Weights of a small CTC audio transcriber.
Training: adamw at rate 0.0015, 4000 steps.
Data: trained on short read English sentences (LibriTTS-R), 26041 training examples, 9.8 epochs.
Rows from block 3, named by matrix and row number. Rows with one number belong to one neuron. Each number is 500 + 40 x the weight over its row's rms, rounded and kept within 0 to 999. All counts start at 0. Numbers have three digits each. After the name is the row's rms in percent of the matrix's.
# gate: first MLP gate (model.blocks.3.ff1.gate.weight, 416x160), inputs 0-79
# fc1: first MLP up (model.blocks.3.ff1.fc1.weight, 416x160), inputs 0-79
# fc2: first MLP down (model.blocks.3.ff1.fc2.weight, 160x416, transposed), outputs 0-79
gate.262 116:509502534471485413484446513489468507485491514480525470556502530403559470581504524427412403506460439491551466458458413516516528476519495477487453486514476445477481494485591487495477537541497547498532475477538455500535539486509453525458380506
gate.263 076:512444491541500572489497445580500544474504524488487513482474388499516475479492526584532507511495542503492526523545566413538543545504467507521499494490562528498395517438472499490563497511453481519484475511499529475512457511487514556531487503
gate.264 102:494470511472526524520541470523494559535533548496475524553453477435468530447488393577477508429485561422500512563518554468473517499456561489481511489538501505488498455509412482447496477521471480589581548422513502573545479435511448472515446484
gate.265 090:457484521456465540464523472522479485506477514544522458538475519457583513418465480496494438437577581512453471513626549473537533459513449503486549445514519524467443420426509503482492562444526488474481424508480521558522500447466450558523481506
gate.266 113:514561500566630534465501407453484491471484508513520517550425411477448457537481516491467461485427497423531435531558486465473520524517388476526466527520496500532503521458450478522483563507520447526530435522506500489465495509577517468604489472
gate.267 132:526553499445412476516573482461521463544505524507558449570569506507469497510468499509452416559531437553543551407479494488487505462397507434495474534493565511426469532495568578484574498455568514529568521449479513498462512477488499542493540497
gate.268 103:609444488518543497495440438457467489515398472527523499498477526549504487494513541509555483480507618545504487528513472526446546497549468515482431478560466497526488451525500475514519441521471509502488478511502538509437420508483450511545499524
gate.269 103:558571554459463486451532471490425505533609521483597516449534541488533501540483548505434458559549513551510541491499467520455566535518530489431482505470460465514521508504557530554595488468499553527507487459460517499495500526498499442493513494
gate.270 101:522493506564547487496503538534494519458599471586485491471467518484479531484522548602495472474509494428554426501470464532505578464525471504539527550475477500481529468440505435493551486560509482577418411483481556555497571516470484513567522556
gate.271 102:520477534437488458507578522463472484518484541505557471555545531426491492528484472567529505592494482476479526403539521553462493479508535497468550475566544436472445526484503493514478426493486585485500544509440500507479529533454535466508410497
gate.272 095:565495425485471472541462444467492520438513464410560471513491489426449527480484527573501431520543469465410475489568554462500520508403516537529492478526509508512465532441530555500508452487480497514497505472515561526516435527467491488562565498
gate.273 069:524499539372487554547542482475524481517515494463474460507523464526465512397543494549475549566579453567383528485496447472486523483451588536505480524533503514520487515535428578436517538506444493518518460482498517507520582525477458438558534579
gate.274 085:515490487405564491514547540436528565543554510541540535529467505459511511456454501528448498513497464441467527552442485496447493465383533542556558566552539468527571523442452508482520519490461493484562532480478544524546511515505502446486491494
gate.275 062:501474539569443530434521466458508467389568454474504500567548433506461439459525394494499495549600472522481550483468484483428483472513496498422511549509525467519520479547494498532467519480558426590511491503510496478485463495403534465453472454
gate.276 069:500424517543586537509526489511505529541498414459494454495503509526507593478491504527534540548473515516546526554444448508449505567524496616454485444501535581491573465508501470545492486508496518433458484582477519455512551549540552486500450486
gate.277 086:439495566485578504532465451481486518484419473534505499524532477508528473518505569593531498496561521486348422583474481466534537404505550431504490578580547486484480422508524485561534516518508496496430512499509501490485468470461501539534557453
gate.278 064:508524518505527551467484499534497545578514518558509465546469492493493523593477501587533550498577442496441492473414465503525503498496568555493579501490490455578535468476491456510435522529519563493474464536462490445536537515482506493496468487
gate.279 106:533473457461459453527495563571492508458493529519563480468533528573482472496526489484524467545498489445518544538478434465507510490515475489445516479470561510471504467553579548614464540512468631480527510594455527541486531475509511531506520469
gate.280 121:508547472490483441454447510507382514462551512516525493518436481534482408451474500450448500436484514501481529545470514450479482487511498548480509431488462496553517459479536472476523465496531442478529521505508523543551505411466370459543419408
gate.281 070:525547517492487484506552487436510549527556455467440524417518474457448479355517541531520490516488533506512504539503496497488490509519438470499437490494511542563447500516505542537564512541500531528541502486484489529503450466437540478523501502
gate.282 109:459490529501421502478466562520485508514596526541535467490522588470487514527483540530496522522605502463485562412483530569470554463487464532535495492549548437493495515444515497421529503547549490476479514559477525571503498542549506508498437463
gate.283 091:508507531593409542436505522553557518498530537442483529422491509504457574487610496438521513499432481484553427516469469471465456453529519540502500504539434592510521565449525514551504506492513546455500471497485538490472491510551492580495507539
gate.284 086:536493477551473567479496470444499496504403454522511527517501530487504550473527495508438525475477506463521533455494483496479607576424444499443494512551511494463490545559492513419481523499503498513470464476452482470522585514544503588525479458
gate.285 112:545450401486505515574604495544492514492512539479524523501463509531468547494496492568528465467532523521460508446565454516494464569525476539523503490560459477473502480536471530497469517459485520544525492575463533496524476526554510446546536510
gate.286 111:542575469567488433548569516526457509429496507487508502475510500518521473541525466489450467483433463496485473494497507521468525530519491424556517478495440473430521460470565505542557460450502493508517520551513504534490558459426442500545487497
gate.287 103:445551448578532479533568476527486509527506475501515506496465461482443532553535512507527508543578526457475451526555508477477517465531477481578460495530531538482513513438508514455541553518509444499589489521482546508508530519498536445541549474
gate.288 118:488539469501505454484513516521517513509504522451518506525518539487459521606552502504500443528428443507509491487509424525447518516550436411420467497521484436472494520502541480507526479493561502546487502461440506475469459581518523504482496513
gate.289 107:416536463536529466524407453522480536497467483523452481500494522497475525518496536498496523489465485466521513444454512467482501481497427447529467423534466551486485538459569539493480497524546467527509503483470531432461495485448468529515448532
gate.290 092:527525534445568532489522462508503482516508521444569462490474484446469554515418491492504549541511483504535568559554527526523529444500573557516524454557524509513476443577507472504465474465467524565470434473519556581539549533557509478598506520
gate.291 106:509542532510513535550536484484455530520534476432431465445486607477500518409496554523566503494555517489512505494486547511499501564462548426453462539553578527495540462466508581497580516503526450542438570488457556578497472505522490537486511463
gate.292 118:529537362512549498456503528400439477450434452486542458504442471538525567473481491505513413464481492488461472445484413506468495507506507508491498480528509430451489519522442441547510476579484447503497513561494498484448504494494448497548493493
gate.293 102:505535521497482481477532482466489492499466515465538518428541509455531482559503529516490411556498498509537554524527518522500534477558512474479484411465501512500530526477552560554542495521495506503529522488324543465514501534498516481484452444
gate.294 144:524514549456500525477481517546503553570540541430453553398509472458532508550559484443486579546482530530521557558518507490537523469489525474468480515473540564542517495456531576486572476421443510526532490476440527546567456554517475482498501552
gate.295 106:468428429546493429474534522468526529568472512539510503551499609528548518488510492601472490447555491558584502491408426497422561545465516536514506530531499486469544498606498462494550525546480477540450507544519510516479587485516558546509481445
gate.296 093:495415498518424439487455517441551490464427546521460484455468496442546590491514528484503476459501488466468478477486511509441531458429437404414545449510542468483480520467444464544466582586526446486496486491412514498471416562507487453544458520
gate.297 088:508568542544591491499485449499510518593511468482480484454517509531521535468525541451473573443438526532510561504526566536464467493499502472508531512553520535539449492474579490489591500545505520563516517462500496556471539532547451463442444512
gate.298 080:462487425423547437494514515482493447451543495513567486507510447471455526488490490591482441547514435472423515507488526589450497471571513579501471530460470459488490559491515435493471535526541513455434513547442399487467486551391530542552533532
gate.299 142:518485454521487565483544567479554437477535485453486443429500462509457537469528524535547485479546512543503445462536458583447437476488529506506533483539459500431482507478482449537546518450528414472487535462514474488430464491432537495446528491
gate.300 077:506484393563493528487486518533445507469487467503531487464417440562426532451527462435517475468470490478507529513492434521426494456549499541460489412544517548505457478526541495515490498517537442463495515461497507571558439520499410570512473492
gate.301 113:587532554480432507547533476462505494510460443444508492461528563423561498514445508579531480458483495539505497426549532501534535511493492459454492502489524511444417477451497586557471479540481508496483500449479533494492436522495514553492542451
gate.302 113:585483544517446518535540508405522518522580419464543520449539484464581450456477461548488495499512527557560554480486503528550535491523524495404491490516550480484457493425488542521543458533491476508524425480494460537530497542492514544532491461
gate.303 095:523499514502454500484569465513524518503519470540443473591461526446518492482510506529531406436481517494514490481499520439464468528445538575495433482482484516511452384501505510485529458423507493524475595431521467496441529509506495465470441427
gate.304 070:568461522511508515450456500500493490474495533495484510467499468505469547467454578544487510487459407554578449496573568515537478525564400460503499512507518515536435513567527473444534437491569552567525432458487480543503519495466505536449496515
gate.305 109:537485488463536557463595522435490470428518572496442491507504488511473470426502476492406513516512414591402528474468534459520463525519472474496540553475507437499451536466493528478529429522482566413499512511445452525504442512440482522550466504
gate.306 097:546422443444487532512536489448474528445551568491478527494469499519524513487476491479458430530581520583495499459559535507516575495567489553476547462453421514534526476527514429488477442498499498486522469475493472460503497534410496491515532510
gate.307 077:513534536509566452478422442451557490478497477468492485403483453498515524461457534507525465511444379403503496526458498518482460450548495484501506518539539465441477539471511512513415526482501515458492470462541515504519496474502501511509553570
gate.308 127:490562429513551507475491484524378482486516504487531412534412491520470501440423498501455496468473502458488452505480467445439544496543531532483523484456471464490453424502503448484512457520528496515483496451514479497499471420435410461517468430
gate.309 092:540484508497521488537461519566485511490509625508475475537534525514517512557543536607527527539508510495548550465474548458498507489581504468467579469519521510570507578462535512526479472489474560533517563496470555494555468528405506491571433511
gate.310 115:532555434594515479570533518488506535480628532508483527535490509513468451524514526467439514487471480578510493505477504475560502504499455498540509481486493518565443537452500477500521490492521516498557509434498497523528518459439431518514421450
gate.311 074:506463439456510509503543516549472517497502510466479515458509533494482476552514564461495530527591494499425462519548511492483524500485510391593487470579455479545514494429516496518533440506427448467557526491499534494505505508444499469543512437
gate.312 082:487485546490509560533520501572475503403462463555492500557473466483532495488454431529487434509570393493453531570459498515483470450511511516545522434516518491518522484570531500519464543461517480512544497603542492525538567533526513436525489547
gate.313 091:514491464503525448504515527484478497457560445446451519495498505561428506531495538457485568504517515485510530438489494505477527437541455558461438468475409494500510556500573559521577474486470518527492569503511543550529527492455499451567456479
gate.314 086:534489387462573480490570534500485480514480550447575464492528441520510544483502488489503435570482464601557552482490482529513506520501509493498500504563458491430546501540466624553526536507505558485544507477514518482463511466525526492532585506
fc1.262 123:488537507567561479546493514523536559520509538468479534577530524553488521466553527536453473534437561493542549516556591493551473538532451490449546481544484567511520552468462469525506501511521493462547533451447527451500488535511521494522484446
fc1.263 076:465533507464536539529533509498480478482492436579553524483553464509537515525581526506493472516505514439560486565478557526504512471504537485533572520501524492484515474562588474522531485473410518425501558426491466505528598500540550431470507490
fc1.264 100:524487488537489496516456473523467506481477416534477513529514502548492547484502585508535499508554432595593499463532472521556554482510468523613454480502519568549513471498511479520523486523502491440454508509477529464510507487514511514514529589
fc1.265 086:565493445520473516516478471478478518470488460473437462450520496526457510465533570495558464482419476467482492501435477519487540483451439569501493511515547544485462464494491548567505519503436558520491525564527510520482484494464486475428516527
fc1.266 104:490401529457412457534474544573517486536481504451448496491512543444562559534493538513527541465545531536443467495498536536583489492519544507431501450516478514478468472510509505508558473516452573478467562470474491533515414530489486518442473536
fc1.267 127:517452464511557516444516513545494463552601534463505529507474582546520505439505500482467556544483474559526467448482481502499464487503482536493468573398478513477530579571444543513549502482547528500473535548505505595489550525476526524503526573
fc1.268 111:499493452511522423580512442534549452475497433530546475457482537533506465528424563456506511550570593540517453462541533490504485451483544510561450496520500556485522497561529530565460490473413510540480512533528442508538517552473511511527528448
fc1.269 103:498443491423531507511468528475536466503454544530480517564459538473457524516471407507569499502510484511559467451521451475561463523454461570531582520493526495525542500550476471546489547504504572461412532613482488433393510493536521527395524500
fc1.270 100:532494579523518531462601484539539447484503504495451429525540526503575493454511556549478520525548475513412452464509463454497526500467477512530492579395523493492500458483474543523534495497537498496432435428464511536485418528469472493489496489
fc1.271 109:494446430542527523495416526456522508561536401503477571494518477550458468510536527423514477463479427437548547567483468487496447523490445538510451486453508516532564556495482474510522572493520405435477532481520484516459447516570541517482565487
fc1.272 093:460504499408424409519531440512498443513452502445471496495528519496434472494519511456513499534514460537482540471506498429449572542460432545475479502417574496428522503523502613547499415434443523490504575495488474419467497494399509512467534464
fc1.273 072:476452528455534445539529491541512458439512486462566453524574573537449472586525425540487538509550461507530518517467449525507538507520510399555564531452522436406462454479507482499514517454508473511458456582523521510496543494530477469508467530
fc1.274 081:510486505545478502523415512476486551553533535532495490482530490500502525539542509542522526565529599568526589537471550537481416452520503495453476440519607507558503558459501494539470466546513486549485468540461478490490429525528443491566476483
fc1.275 064:535437545452454462528522512497506525502512496468461512431480498475445469536513503460478573472547439533443523535510519487536452566490486462448576494531520399460517548445533605494464483426470505476472524455417474497458494544442471485500545505
fc1.276 074:538419522504504489525481518507489548535552458574484524469488556475494518528504529521526497481437475513544485465485535497457475540550497552464461548510513436482522524519448427492480414494500483574485527514478514496532512533465463394517437574
fc1.277 087:545423533467527611552439502478499545509489517494473485548510462438532470491519516533507547469526557536408430512523478522479466462480531521491537531513521526473517438525458455544480558506476495549531537512511444535493444472462449517507486494
fc1.278 065:425511424481511383548427523551477517423446465474523496536443507531482548490517515496452533492568495503477494444480517519444481503494425545423528564528520521398511479457498509470612467535533486504510516485535472565452460520486467524511497484
fc1.279 106:530495447467537467492508541586508508510561497513507470492459605558536496432498569418497498489530536516473471467455428470473552508471482506512551501478464439529520462558531513553491548512484563442513510542509527574437512457474487518519543481
fc1.280 115:484512554480506575497423506558554596523526461527469574470548517502486531528477558483516499595484493460505576523515487527456548512525481485521476517474523528510540541496494559522571454501511499504464512497444518568535522574577574458480509523
fc1.281 071:566505470502468525521533561559456496474521575489529522453470499431499492488546485500479420528521439513421486495488516437502481501570583495468456494488513425497584493566510488513517480494510561523526538533391548554502459491530485456520533530
fc1.282 109:470514459484547445536483511555488506526487547549560498501515538476500508454532510477436492475561531591506448527462564473521530563572513547462467503506428470580541486567524470555525483415464510522489534495533526605510570474483482489495516500
fc1.283 097:399510518452532434500602480475491473576508473548482495513544489504551464496470485541505484500423503516460455470535558513515481449543538351545486527481517522516466485409514572461525550492445495541552506441531496455512514456437465524465531538
fc1.284 086:503469461493433575486551516516528498537488459404477488526486530512488544447552464538508545478548597487526554516484529425514529520487522446534482543466487483500420504537514450538484527384447469528476501417515468504478508486466448477523463547
fc1.285 118:490549538492480496490458442479493504494398471512454562528525511479523463429509499415450494513450542491504451524444576431567500473478486458515476503453523570502499472485506496525561522532537444454534505464538448482452468489391466514440478485
fc1.286 110:490485605463434548385455505583531466549502530502493480484573512455532512489453507566524500527483459482508467465556492533451511481516494508494521517436537481539504570442498497512477525440546555430391520417474503493478491505604522472432531558
fc1.287 103:460472481556466477522472471553511511566477497460445502474494532481539529471476434526528555462485570513540537483474517581524506534525508563520548464488534564491463488456469437552491493431505456574503527548497504514566478527530494460414441507
fc1.288 124:507457500489495485499456545471557465525497514529461499496438489536466591459505474427585570494524504469488545475491499483503469556480536529501530505496525515521542491504458493461472489539445469477500537505572531546473503464501518546485538474
fc1.289 107:528534586567499527487523475516438517527617538521524502485538551424510458506469523550516534454426519500539447452514505546518519520544483465501540518542467578489536583494509509494438527537544495450466446547515519467506483450561473548506487530
fc1.290 086:565544540552404501474489468545514525512494431498570490658513567521465521509514507511505479501490468512560508469439455543548494495508422480462502526542558509532507471463508450483524437494467421544502483525477591577546525551594513527497571514
fc1.291 106:482448517521482565475493531560532399493557530526560489495512432521525448483488466461464515495491496512442472530503458507506477451481499584430489545480457529470465492525492447437425454434533498436492465522536465458530477468460530526481522535
fc1.292 106:504512488503499462573518504466462541482547490453451475549502513561461506405488535516534479462491533519469515483539557568531548489540483433468565524504502524590475505471449490545571584518545416523499546471483508506498485543441508525465481431
fc1.293 090:506546504531528508464473465570475543477528548515450501477501447512485376533565544583474553494420486482476507550482507513482532479569458480443488536503489479428552495488444440453527479482505433518535464412440495487539490528499491445508480527
fc1.294 142:528512517536444468519478564484529526581523469524509549469507483393485477522561498474522495557493472493487586498457449552502535476471516498492440517567522522549488492494527523519569500463424539489541524473435502547511469499480498486470484549
fc1.295 104:535509494457498522526511502488506484461579489405430490551520448490440536572493488374500489510509473495511540501538537506540455427505463458434506499403491481543456510477521504531483505454440563444539545417488450547506477489500494470470566483
fc1.296 092:493478498580528549542495472454491536548557433484469553538488528510527479454451467613553554467521508529495502571536465466508518501505506544474504493518523562517521496558477496371502490511489456577519541541541493511541519472546466554534473508
fc1.297 091:508518521514501507476564432487473470509454479458463492460528538538488479466588607483524569546536517509518528465451492446532476587496506474481528419480552489535468429515532513475528514565427534532526523488497503438497499537492503526447478537
fc1.298 082:546488543541489475529593526511461497494484498608496483475491559509549409492567601494535490504483519426505507443475465502505444557453454480430476518554540473474517533493478561484534467558521508484549569517494479493523495508518465453541462501
fc1.299 139:469468519511548439503512427579492575531483474513442613525556510464523448539578486511508510547510457417512492625468588486574432487559514484517439529521553548537501463529497517529494490513484475422516518501473495554527434565543521516503489554
fc1.300 071:430514561472463415459533489443456501484534489520485525529506481545500521414495533553571557451479517546524532483538466541527466486585467492516481506506554519492551534471479466506562446565590455477494522555418493516464536496487479562494587538
fc1.301 116:412494482511522506438510497532487514491518529562436527535478468565482457525604473491474577521500467475500549494430491471498397492515430505568502535550450503524559522502542445433523471440533557481482511582505468454513537483474464487479446566
fc1.302 113:490487437504451482431522549545514511537473485574529527502491463500488474449580460541542519515517487436457519562457487511472458465405468481467478485567495472508541531552469451485540550441488555476551557529476539436503540513467488437492493599
fc1.303 094:451500523473564485496445500504526505542484442506564492532467549480448515549485529478508557528495539485537491442499554467452531537491508568478474445535579489492467429488528516501499424449540460496435490520483451531482474555596499520472495442
fc1.304 071:493520525487560496491570482552518474502488487505582461563482538516461466511470511480520527461564518514490527535465433493585523530490489450469505460493490515429492482483523539523480370426434530491429610546494511531521474531501464507540514492
fc1.305 112:609477465514487548543469527483541535422443465490472493467533519523501531473506488377480449489497482470512472521503479494469439514470506467487454486480512607517522469580530530648477545504495492506499501515447513479458510523553530520499574457
fc1.306 093:576500545560488450517503489489499507488415496510514472569477596486560511457489424473514520481560535507461512518478490507525527526430424517486517589482513515551482545499474567551530534547474515449480501522482500469504502483510484548502538437
fc1.307 082:499526407502550457484528489460516444544513448548549497498488475508470500560467501489491412483490478524585520505537490514508604502516497464542566440519476534503372422540482529496500470483546467498523460483482440421461478470499489524503511562
fc1.308 109:498471541445471545490483546570592492485487528496519575453585483473492545563533542443491470613505455465576538517573539557518519531512472515442424528483544514468502500528539506569507485535440557456467483508508476542506529570551594544467522555
fc1.309 088:511486483516441484441557494481501467496489366477506468475499509550476538463482537464483448466451483512490393484511471550502542508511459520567456475501560517421466477521509524493492485476492464470479497463455509502494497446509498487366531524
fc1.310 108:489524576455530529488428497497510500555499514527479526496542484502496509466419497523529599502536459496534547471530540511503553487444513539517509525446555466493528511474455542455521506495520454533408458521491456488537512506546547504519519560
fc1.311 074:451501487496585436514538515519497506462490438562520538495472523551470558449488596498488487505485462476506424521499561486487519519397480518494510482470524505533457510453547467583478473482507459542467580557551429464476561531498547570489483494
fc1.312 084:566530444511461587498480484495496504476446434417514488589468566512496522562437475481580470460499501542480493502522460490468523457498527570498559515553533543565556556499482437473496450510464522441523545592436525565565454530559475462522514461
fc1.313 095:508515502434534557434492515542514519545468505598502516488531486496494486520490475467529480448469523419416460533519482494484452629492552471526588483457488510541496457462426456543465462474505435514461507493519451443496486484522477512452476488
fc1.314 085:427409413485490601500536536536505513604520537494435494495513507504561521538493453486479506547501480522539518500481465512510502562513522561583498505522507562560504483618453477504470503507438554476493499488519473462446544505534516471492512508
fc2.262 126:507473487553558510454471434524494501543536474473409507494488475488536526482518515523510575506513449454478533483495464509481489450508512460527437532481517522513517477456476512479443460524492451523443434428478501516483479515601569496552508490
fc2.263 079:498529530460539441522532567465548483426512521446531470487492467495492542500536473509480495514428456429337481514528469556528527551512542513504508584498525408564480488416520457522494422503445524462493471453541480470477519517498512456534499495
fc2.264 103:541458542475492485551441512478523521468466524491542513474463486493487531471564538566503450445482532462484565523454426517480495512487471470489484493527534605472631458530495519517441489499409563525531512500448548557561516485542450533557493508
fc2.265 087:509549488552494511502533476488410560502517462486473501484504517473526460446514651500497502535443528514480556494478433544436479470542440521599522473536492484416450499529498474449502558487515484513476457552403520517492504480462486483447469516
fc2.266 103:479521435482516496524437417504437541548509530504488507524507447539482477496465486430512549482553538479504540516440453426491565484496489421476540459457472489485485428469492497487483484424530492508572481517473522561541449499509445500573466427
fc2.267 133:423511493488511444431452521493451493468518477480535505480443526476417509458435491457540485538484498372495452538488507474453464426471526545515439501463459500469536558424452484535520444526498517467410534521484559514502481489492550492541461482
fc2.268 110:572479424568529505505560478497487498480525472499421506522490561529505494509553525558496444477501474546503449516492500454580476519520539486489511523526492518512543483527505522485547505516473498510541635538499462525511475455489488502448389484
fc2.269 100:503472428533486543500555487529498488499449471496538490491467487404495455537516537457494450591543436478508513527528546542564489522521547469461471475530501487500499512515544548575533541513518542534488524550488451561493464537563563494501499544
fc2.270 094:543567491539552506519478480486438491482475502514473494502532510511495474518477530539525496466549486546539534362476448502470558513459471519544487565470483482488446495525492488500556460476501529548472477533518514453448441475480492496462569454
fc2.271 117:521469413506504554443482500459517472427478472531446497518510480582464552537440541421498428506522512470499471523507465454510475460514539410557520548467453434532410563481515515477522543521556434460549557437516458516513560490479527530516484451
fc2.272 093:550465561517486504493502491502520498518492496535512495454487537515552481538514448553482461482538528502487492517506500477455470573438504530466482444484503498494570543558538534501500480547437602548447591574569494529531582449547469540502425469
fc2.273 063:492461510529485435551573531538501544461474423459464547518524538467474589505540456538567538464485486444490403531487478417507478487405550520462463406554523494444526479483564548545501427491462526578461496528514477512529457485557510499493484494
fc2.274 082:481441451405474501529501561503439503457475453501557500516506432495460505413493407545480427478416495463447505488484523533489527507495555518442476477535506468541442441500483452382507466484497432495456464507568517526441464495483557497508455444
fc2.275 063:505455520539481528446490496456462486501572517485499531538484460540501535536464544537475532482476478556508518455536454566478447552577528482546500494445484534471507489562444526479490580594487554513498538551442506568509506511489514529519504525
fc2.276 065:475505572457567516515501428527495467539526472573516436513535514486496417566424523497471498511458475465445430490435512469464441451526485528512521555498497509451502443476420502415519478544496503521509426453498455490556485467476517467506489475
fc2.277 086:554511449506559525550540424533549529465462455555522524516478529486450536523505495483510460549526514443494503499570492473511514497528447602531442434512444554532463525545546481470546441443522491524506475500485460491496479467523502488577506520
fc2.278 064:507449490532399502494487470463486440452453474485497506505519496545508484444448533480490494588537463458414502538485583483510550463502493464447541473481550431449486511533486481454491552511485503456555518428562472494548534495470514465479505507
fc2.279 107:478508506424531510542490525537456466475510469513533473467451435501464517410526556487573425453506497452507478505533486534546488511513581478487525465515452459505573455519495484602524472450484599542493542539468478460466452490532531422508552520
fc2.280 114:518553499520527460529552498464517488442475563464552474493470531552426545522485506462473417477453492463502527472472385463497544550501456476472534449501479506473482564543515471531498514483488539572475460440453529491474536434487475462472511446
fc2.281 063:537475461564504524452537459464471528486478524490483492489505496466487433611490481484500497450508501539489497544563545542552543537531483495512529510534490502492461435447503499576491419516449477480522415447443503505574434486575488539515539475
fc2.282 112:451473571496497506484480486511552476477514535453528493498476546452440547507520484517500542518514477475518498528528490523439450532529422602462493427559520580514573511540554551502415521485496516563479493586497505418543554532530454473524540564
fc2.283 096:464491543513497565427424460448546496453510455487538513531445463476393508565469507497481456502438511500469406537499443514444481438498454510485491495461524537554476516476494497432445434540473471534505521449486465539531460563466452473464473591
fc2.284 084:500484500519573514513516487481534511458459486463487525548571469506529439501543467515495474499471532520510503525515497542460473490513501578451485537517432506454595506463507475482487498501522496487513494476535426400452496507429474412513473479
fc2.285 123:512525481509510536511549500524489502495470533546512475565507532534491545482527479489477449496524508510494498482421476419420522562450540529454503471472460505492542505693583499501529505549488511540506559525518505546510512480493419477502480528
fc2.286 110:506490512533459522578420464517515493396490522443472447520497457473433517519526510507560511503519511484545476478486510495520483452490449545459479440531528502487480475466559476508474487472486505561493518520509538436516475521495491439533443515
fc2.287 107:546465372546444477502496488454459545471490487512532513522493544521441438434485554522479481495488497482446538497477479507455518483461434511547580505491463401476429512514435460507548497527479512507524497551513513563482465522529483404505421506
fc2.288 126:553404446541493511475500547553589500514482450486512530482500480487504543543538525488515552538518501507600537556563531531601450513597544503558471485568522538479449530509493472601539530510444528504510473566542478519489500490541585525527498505
fc2.289 105:502458441488529534515457540482517499528478465548466444597423463541482499493454512486589446442536509451420477482478455486507491504439551514489478537496510475478510429548463476466483480553446460425500535545497478511481526467516538465576501460
fc2.290 088:488541520509466493562440479533474554584555518484578517501479455540419503471502546495570591544467538528529539512470552468496525461499401478443457429529596509469499437466488526460518452493524531479531465429453495552522468527496452493503565480
fc2.291 106:410434540469415470476532523567561492551486542508561425537556560504515526490505517526557539478535512497496502468515519480460490459506514553486518441481450523503545524534510481557486534477490520497461572505494521439514506472499435443449509550
fc2.292 107:544507470511513482476469480480555544530516468524415576535482501512554478482528470466447573534474506541489535529475509516525435449513507541502462528493503513535603475435502499466561461567492431426519510468518466608504518608493480539495463525
fc2.293 087:438585529510546546476472515439444496477506522526493439528506494512492518480451474475471420428495521470467480474498370483444566546464486534490525527487467478499468453474459485445454501516545464493502480453500531454497589460481524514504485469
fc2.294 141:441555477562533554500513491482464496408485505462533434556483479508456512439452558482442469442423485473470432500510438543453539542574413529532557461486465502466462471508455451470451555538598471465485424488504537491439592495460490490516521498
fc2.295 104:479477496479504541425445504512470442484463449577443457550438527532527553511456518500543453494552510560488457503556538522558451428439433540478476523493483486468499500499500535437490552504506509444458502519498507500450516487485443529510540438
fc2.296 091:408539528420547511495482491466453481515519513479516512519535463439491466417333440453455480571468456500505451479445524476451481488431525518525443471519511488497475517479481523372471507536553503460453444579579512511479483498498467537526494527
fc2.297 090:562540513489619555509471453486501486459451525455517517489509418480453489542454510494444448546455512431467496545525451533473521552566455489553449527527523494395459488469553543526442454460546510517527417492516479475490497510533580508579515520
fc2.298 081:527543435487475527493464542532485528542576513450502450479487523541532529516454557432500501506612503546542539498566543522498505441456537604547447504553508518552491580417494559492495442528497527468546514549522581611545536539510484488514525503
fc2.299 142:545466423525454501507540512433541426436466469479529459566472504577478516441427489427470423461525530539537487405529437549439534513435530494490547495500429410506446516539486462505505527512529460546548492515482504516422544486425499494480500479
fc2.300 064:527455524505393537472479560463527527498539478438417577488474485434579473465515426474462573496440511542486521466465568545519469465513477542486555476500434535534562504408494517440466475551479464507527511526489511494479558525503502500511455503
fc2.301 115:457453458536517495410448529514528511504460444571494513545466474492464532494514480480571508445445524428460429510528493496442408509481495513560504498447490447559510446499450486523489534499472384473447582555470467429478462512520533463401483542
fc2.302 114:487418496448577507473537553463492533465488474511461527575508520464529472464496472497455472473513469468447487481524413556455413533543477592548431533498428451517538511498416467472473472525489417460433491515491475482478503504485550468472418455
fc2.303 094:481491521454523433553549462547502511501517479446456495459569485466477532425478480482455487485525521430502495482500454428499533473492501528462523431472459503491586468484483493457429483520476463542488460386490461460526527527580541412521500522
fc2.304 066:559527553564431478492486604473522445522454493462491542511488556554561479549532491481511527512449512511470499507486505463521501494448459503398482492537532523491469482468589541516550530549468479479502538500566586515543477527443449525537515549
fc2.305 114:501430432496550449421461512491516544501504435565526560619489439572498552589516504492507440481469525461509562562483449503432503487497513475497459533480458391567502510545508493426518526501481413504468567546498486502478538528496555486575470507
fc2.306 093:583485496486487462537475549410503466577491511558535486510522529546534489555500438509493530506504477558462557442510496472577546438479459512537457509422547505512452517474529477561492453551406466467489487466484473586542540458517493516478462520
fc2.307 080:562519517527468492457462524503520435519491535496551431559519506542574492612490538484528469558491447518483523441514501516429515481463519595467518551504482425526503540460621534491494583509448586463501488566575490515508532511518463488448544548
fc2.308 109:508560514520521496482559462520443451487456552494557445519464518556450523532495499491492430427498477484505488471500424438479534594505511488454522442444450499502490492552532500514504457491500507578461520437472533502487504392519458501473487439
fc2.309 089:523520495586446563458498439505537521528545457495523485479435484564519481510466453521505484493542500467441502523597516522544515543490487490486503545524447555550472430507533509495504515518526461487518529518505532572512537474515444528518456495
fc2.310 106:509523470455535518543516496466537492446545560476496475528518499518477513524477446468468434525521585529538499501464430480519435498438504514464508506511514489436500495530472447477516508491494581518502475535507485511462529481440485417515456474
fc2.311 075:461545547534484540456471510508500507571583494477479495497496461474566504459522516518547539491505549526526521519502530549506530498422521526456454532521509499503475538479509507460540583483461587500555649594519505500487476459561474477457479520
fc2.312 082:451514519443587484559520454480496546506509502569488449511570490463472535455512524507488464493520561438423503512482503409499534530515538486446478502521504526559480503515447515423464516460589473557564501414524524460474500500495518453569537549
fc2.313 097:544565530437549501489451487551496516510510450507487503528532455490550537490535489470505504435476560553478426436485500473559555515523584403459496547479494493471459460504439487561521490536545490519544467463458469534481477518450492582529515540
fc2.314 087:439468483524592511507559511485496482564474550493483466530495486474532542486494563542513538531473455526494454469504535486501514529509549448457489477528478444517476557558510517500443602506578514537554462448458464506457517488505494529446556487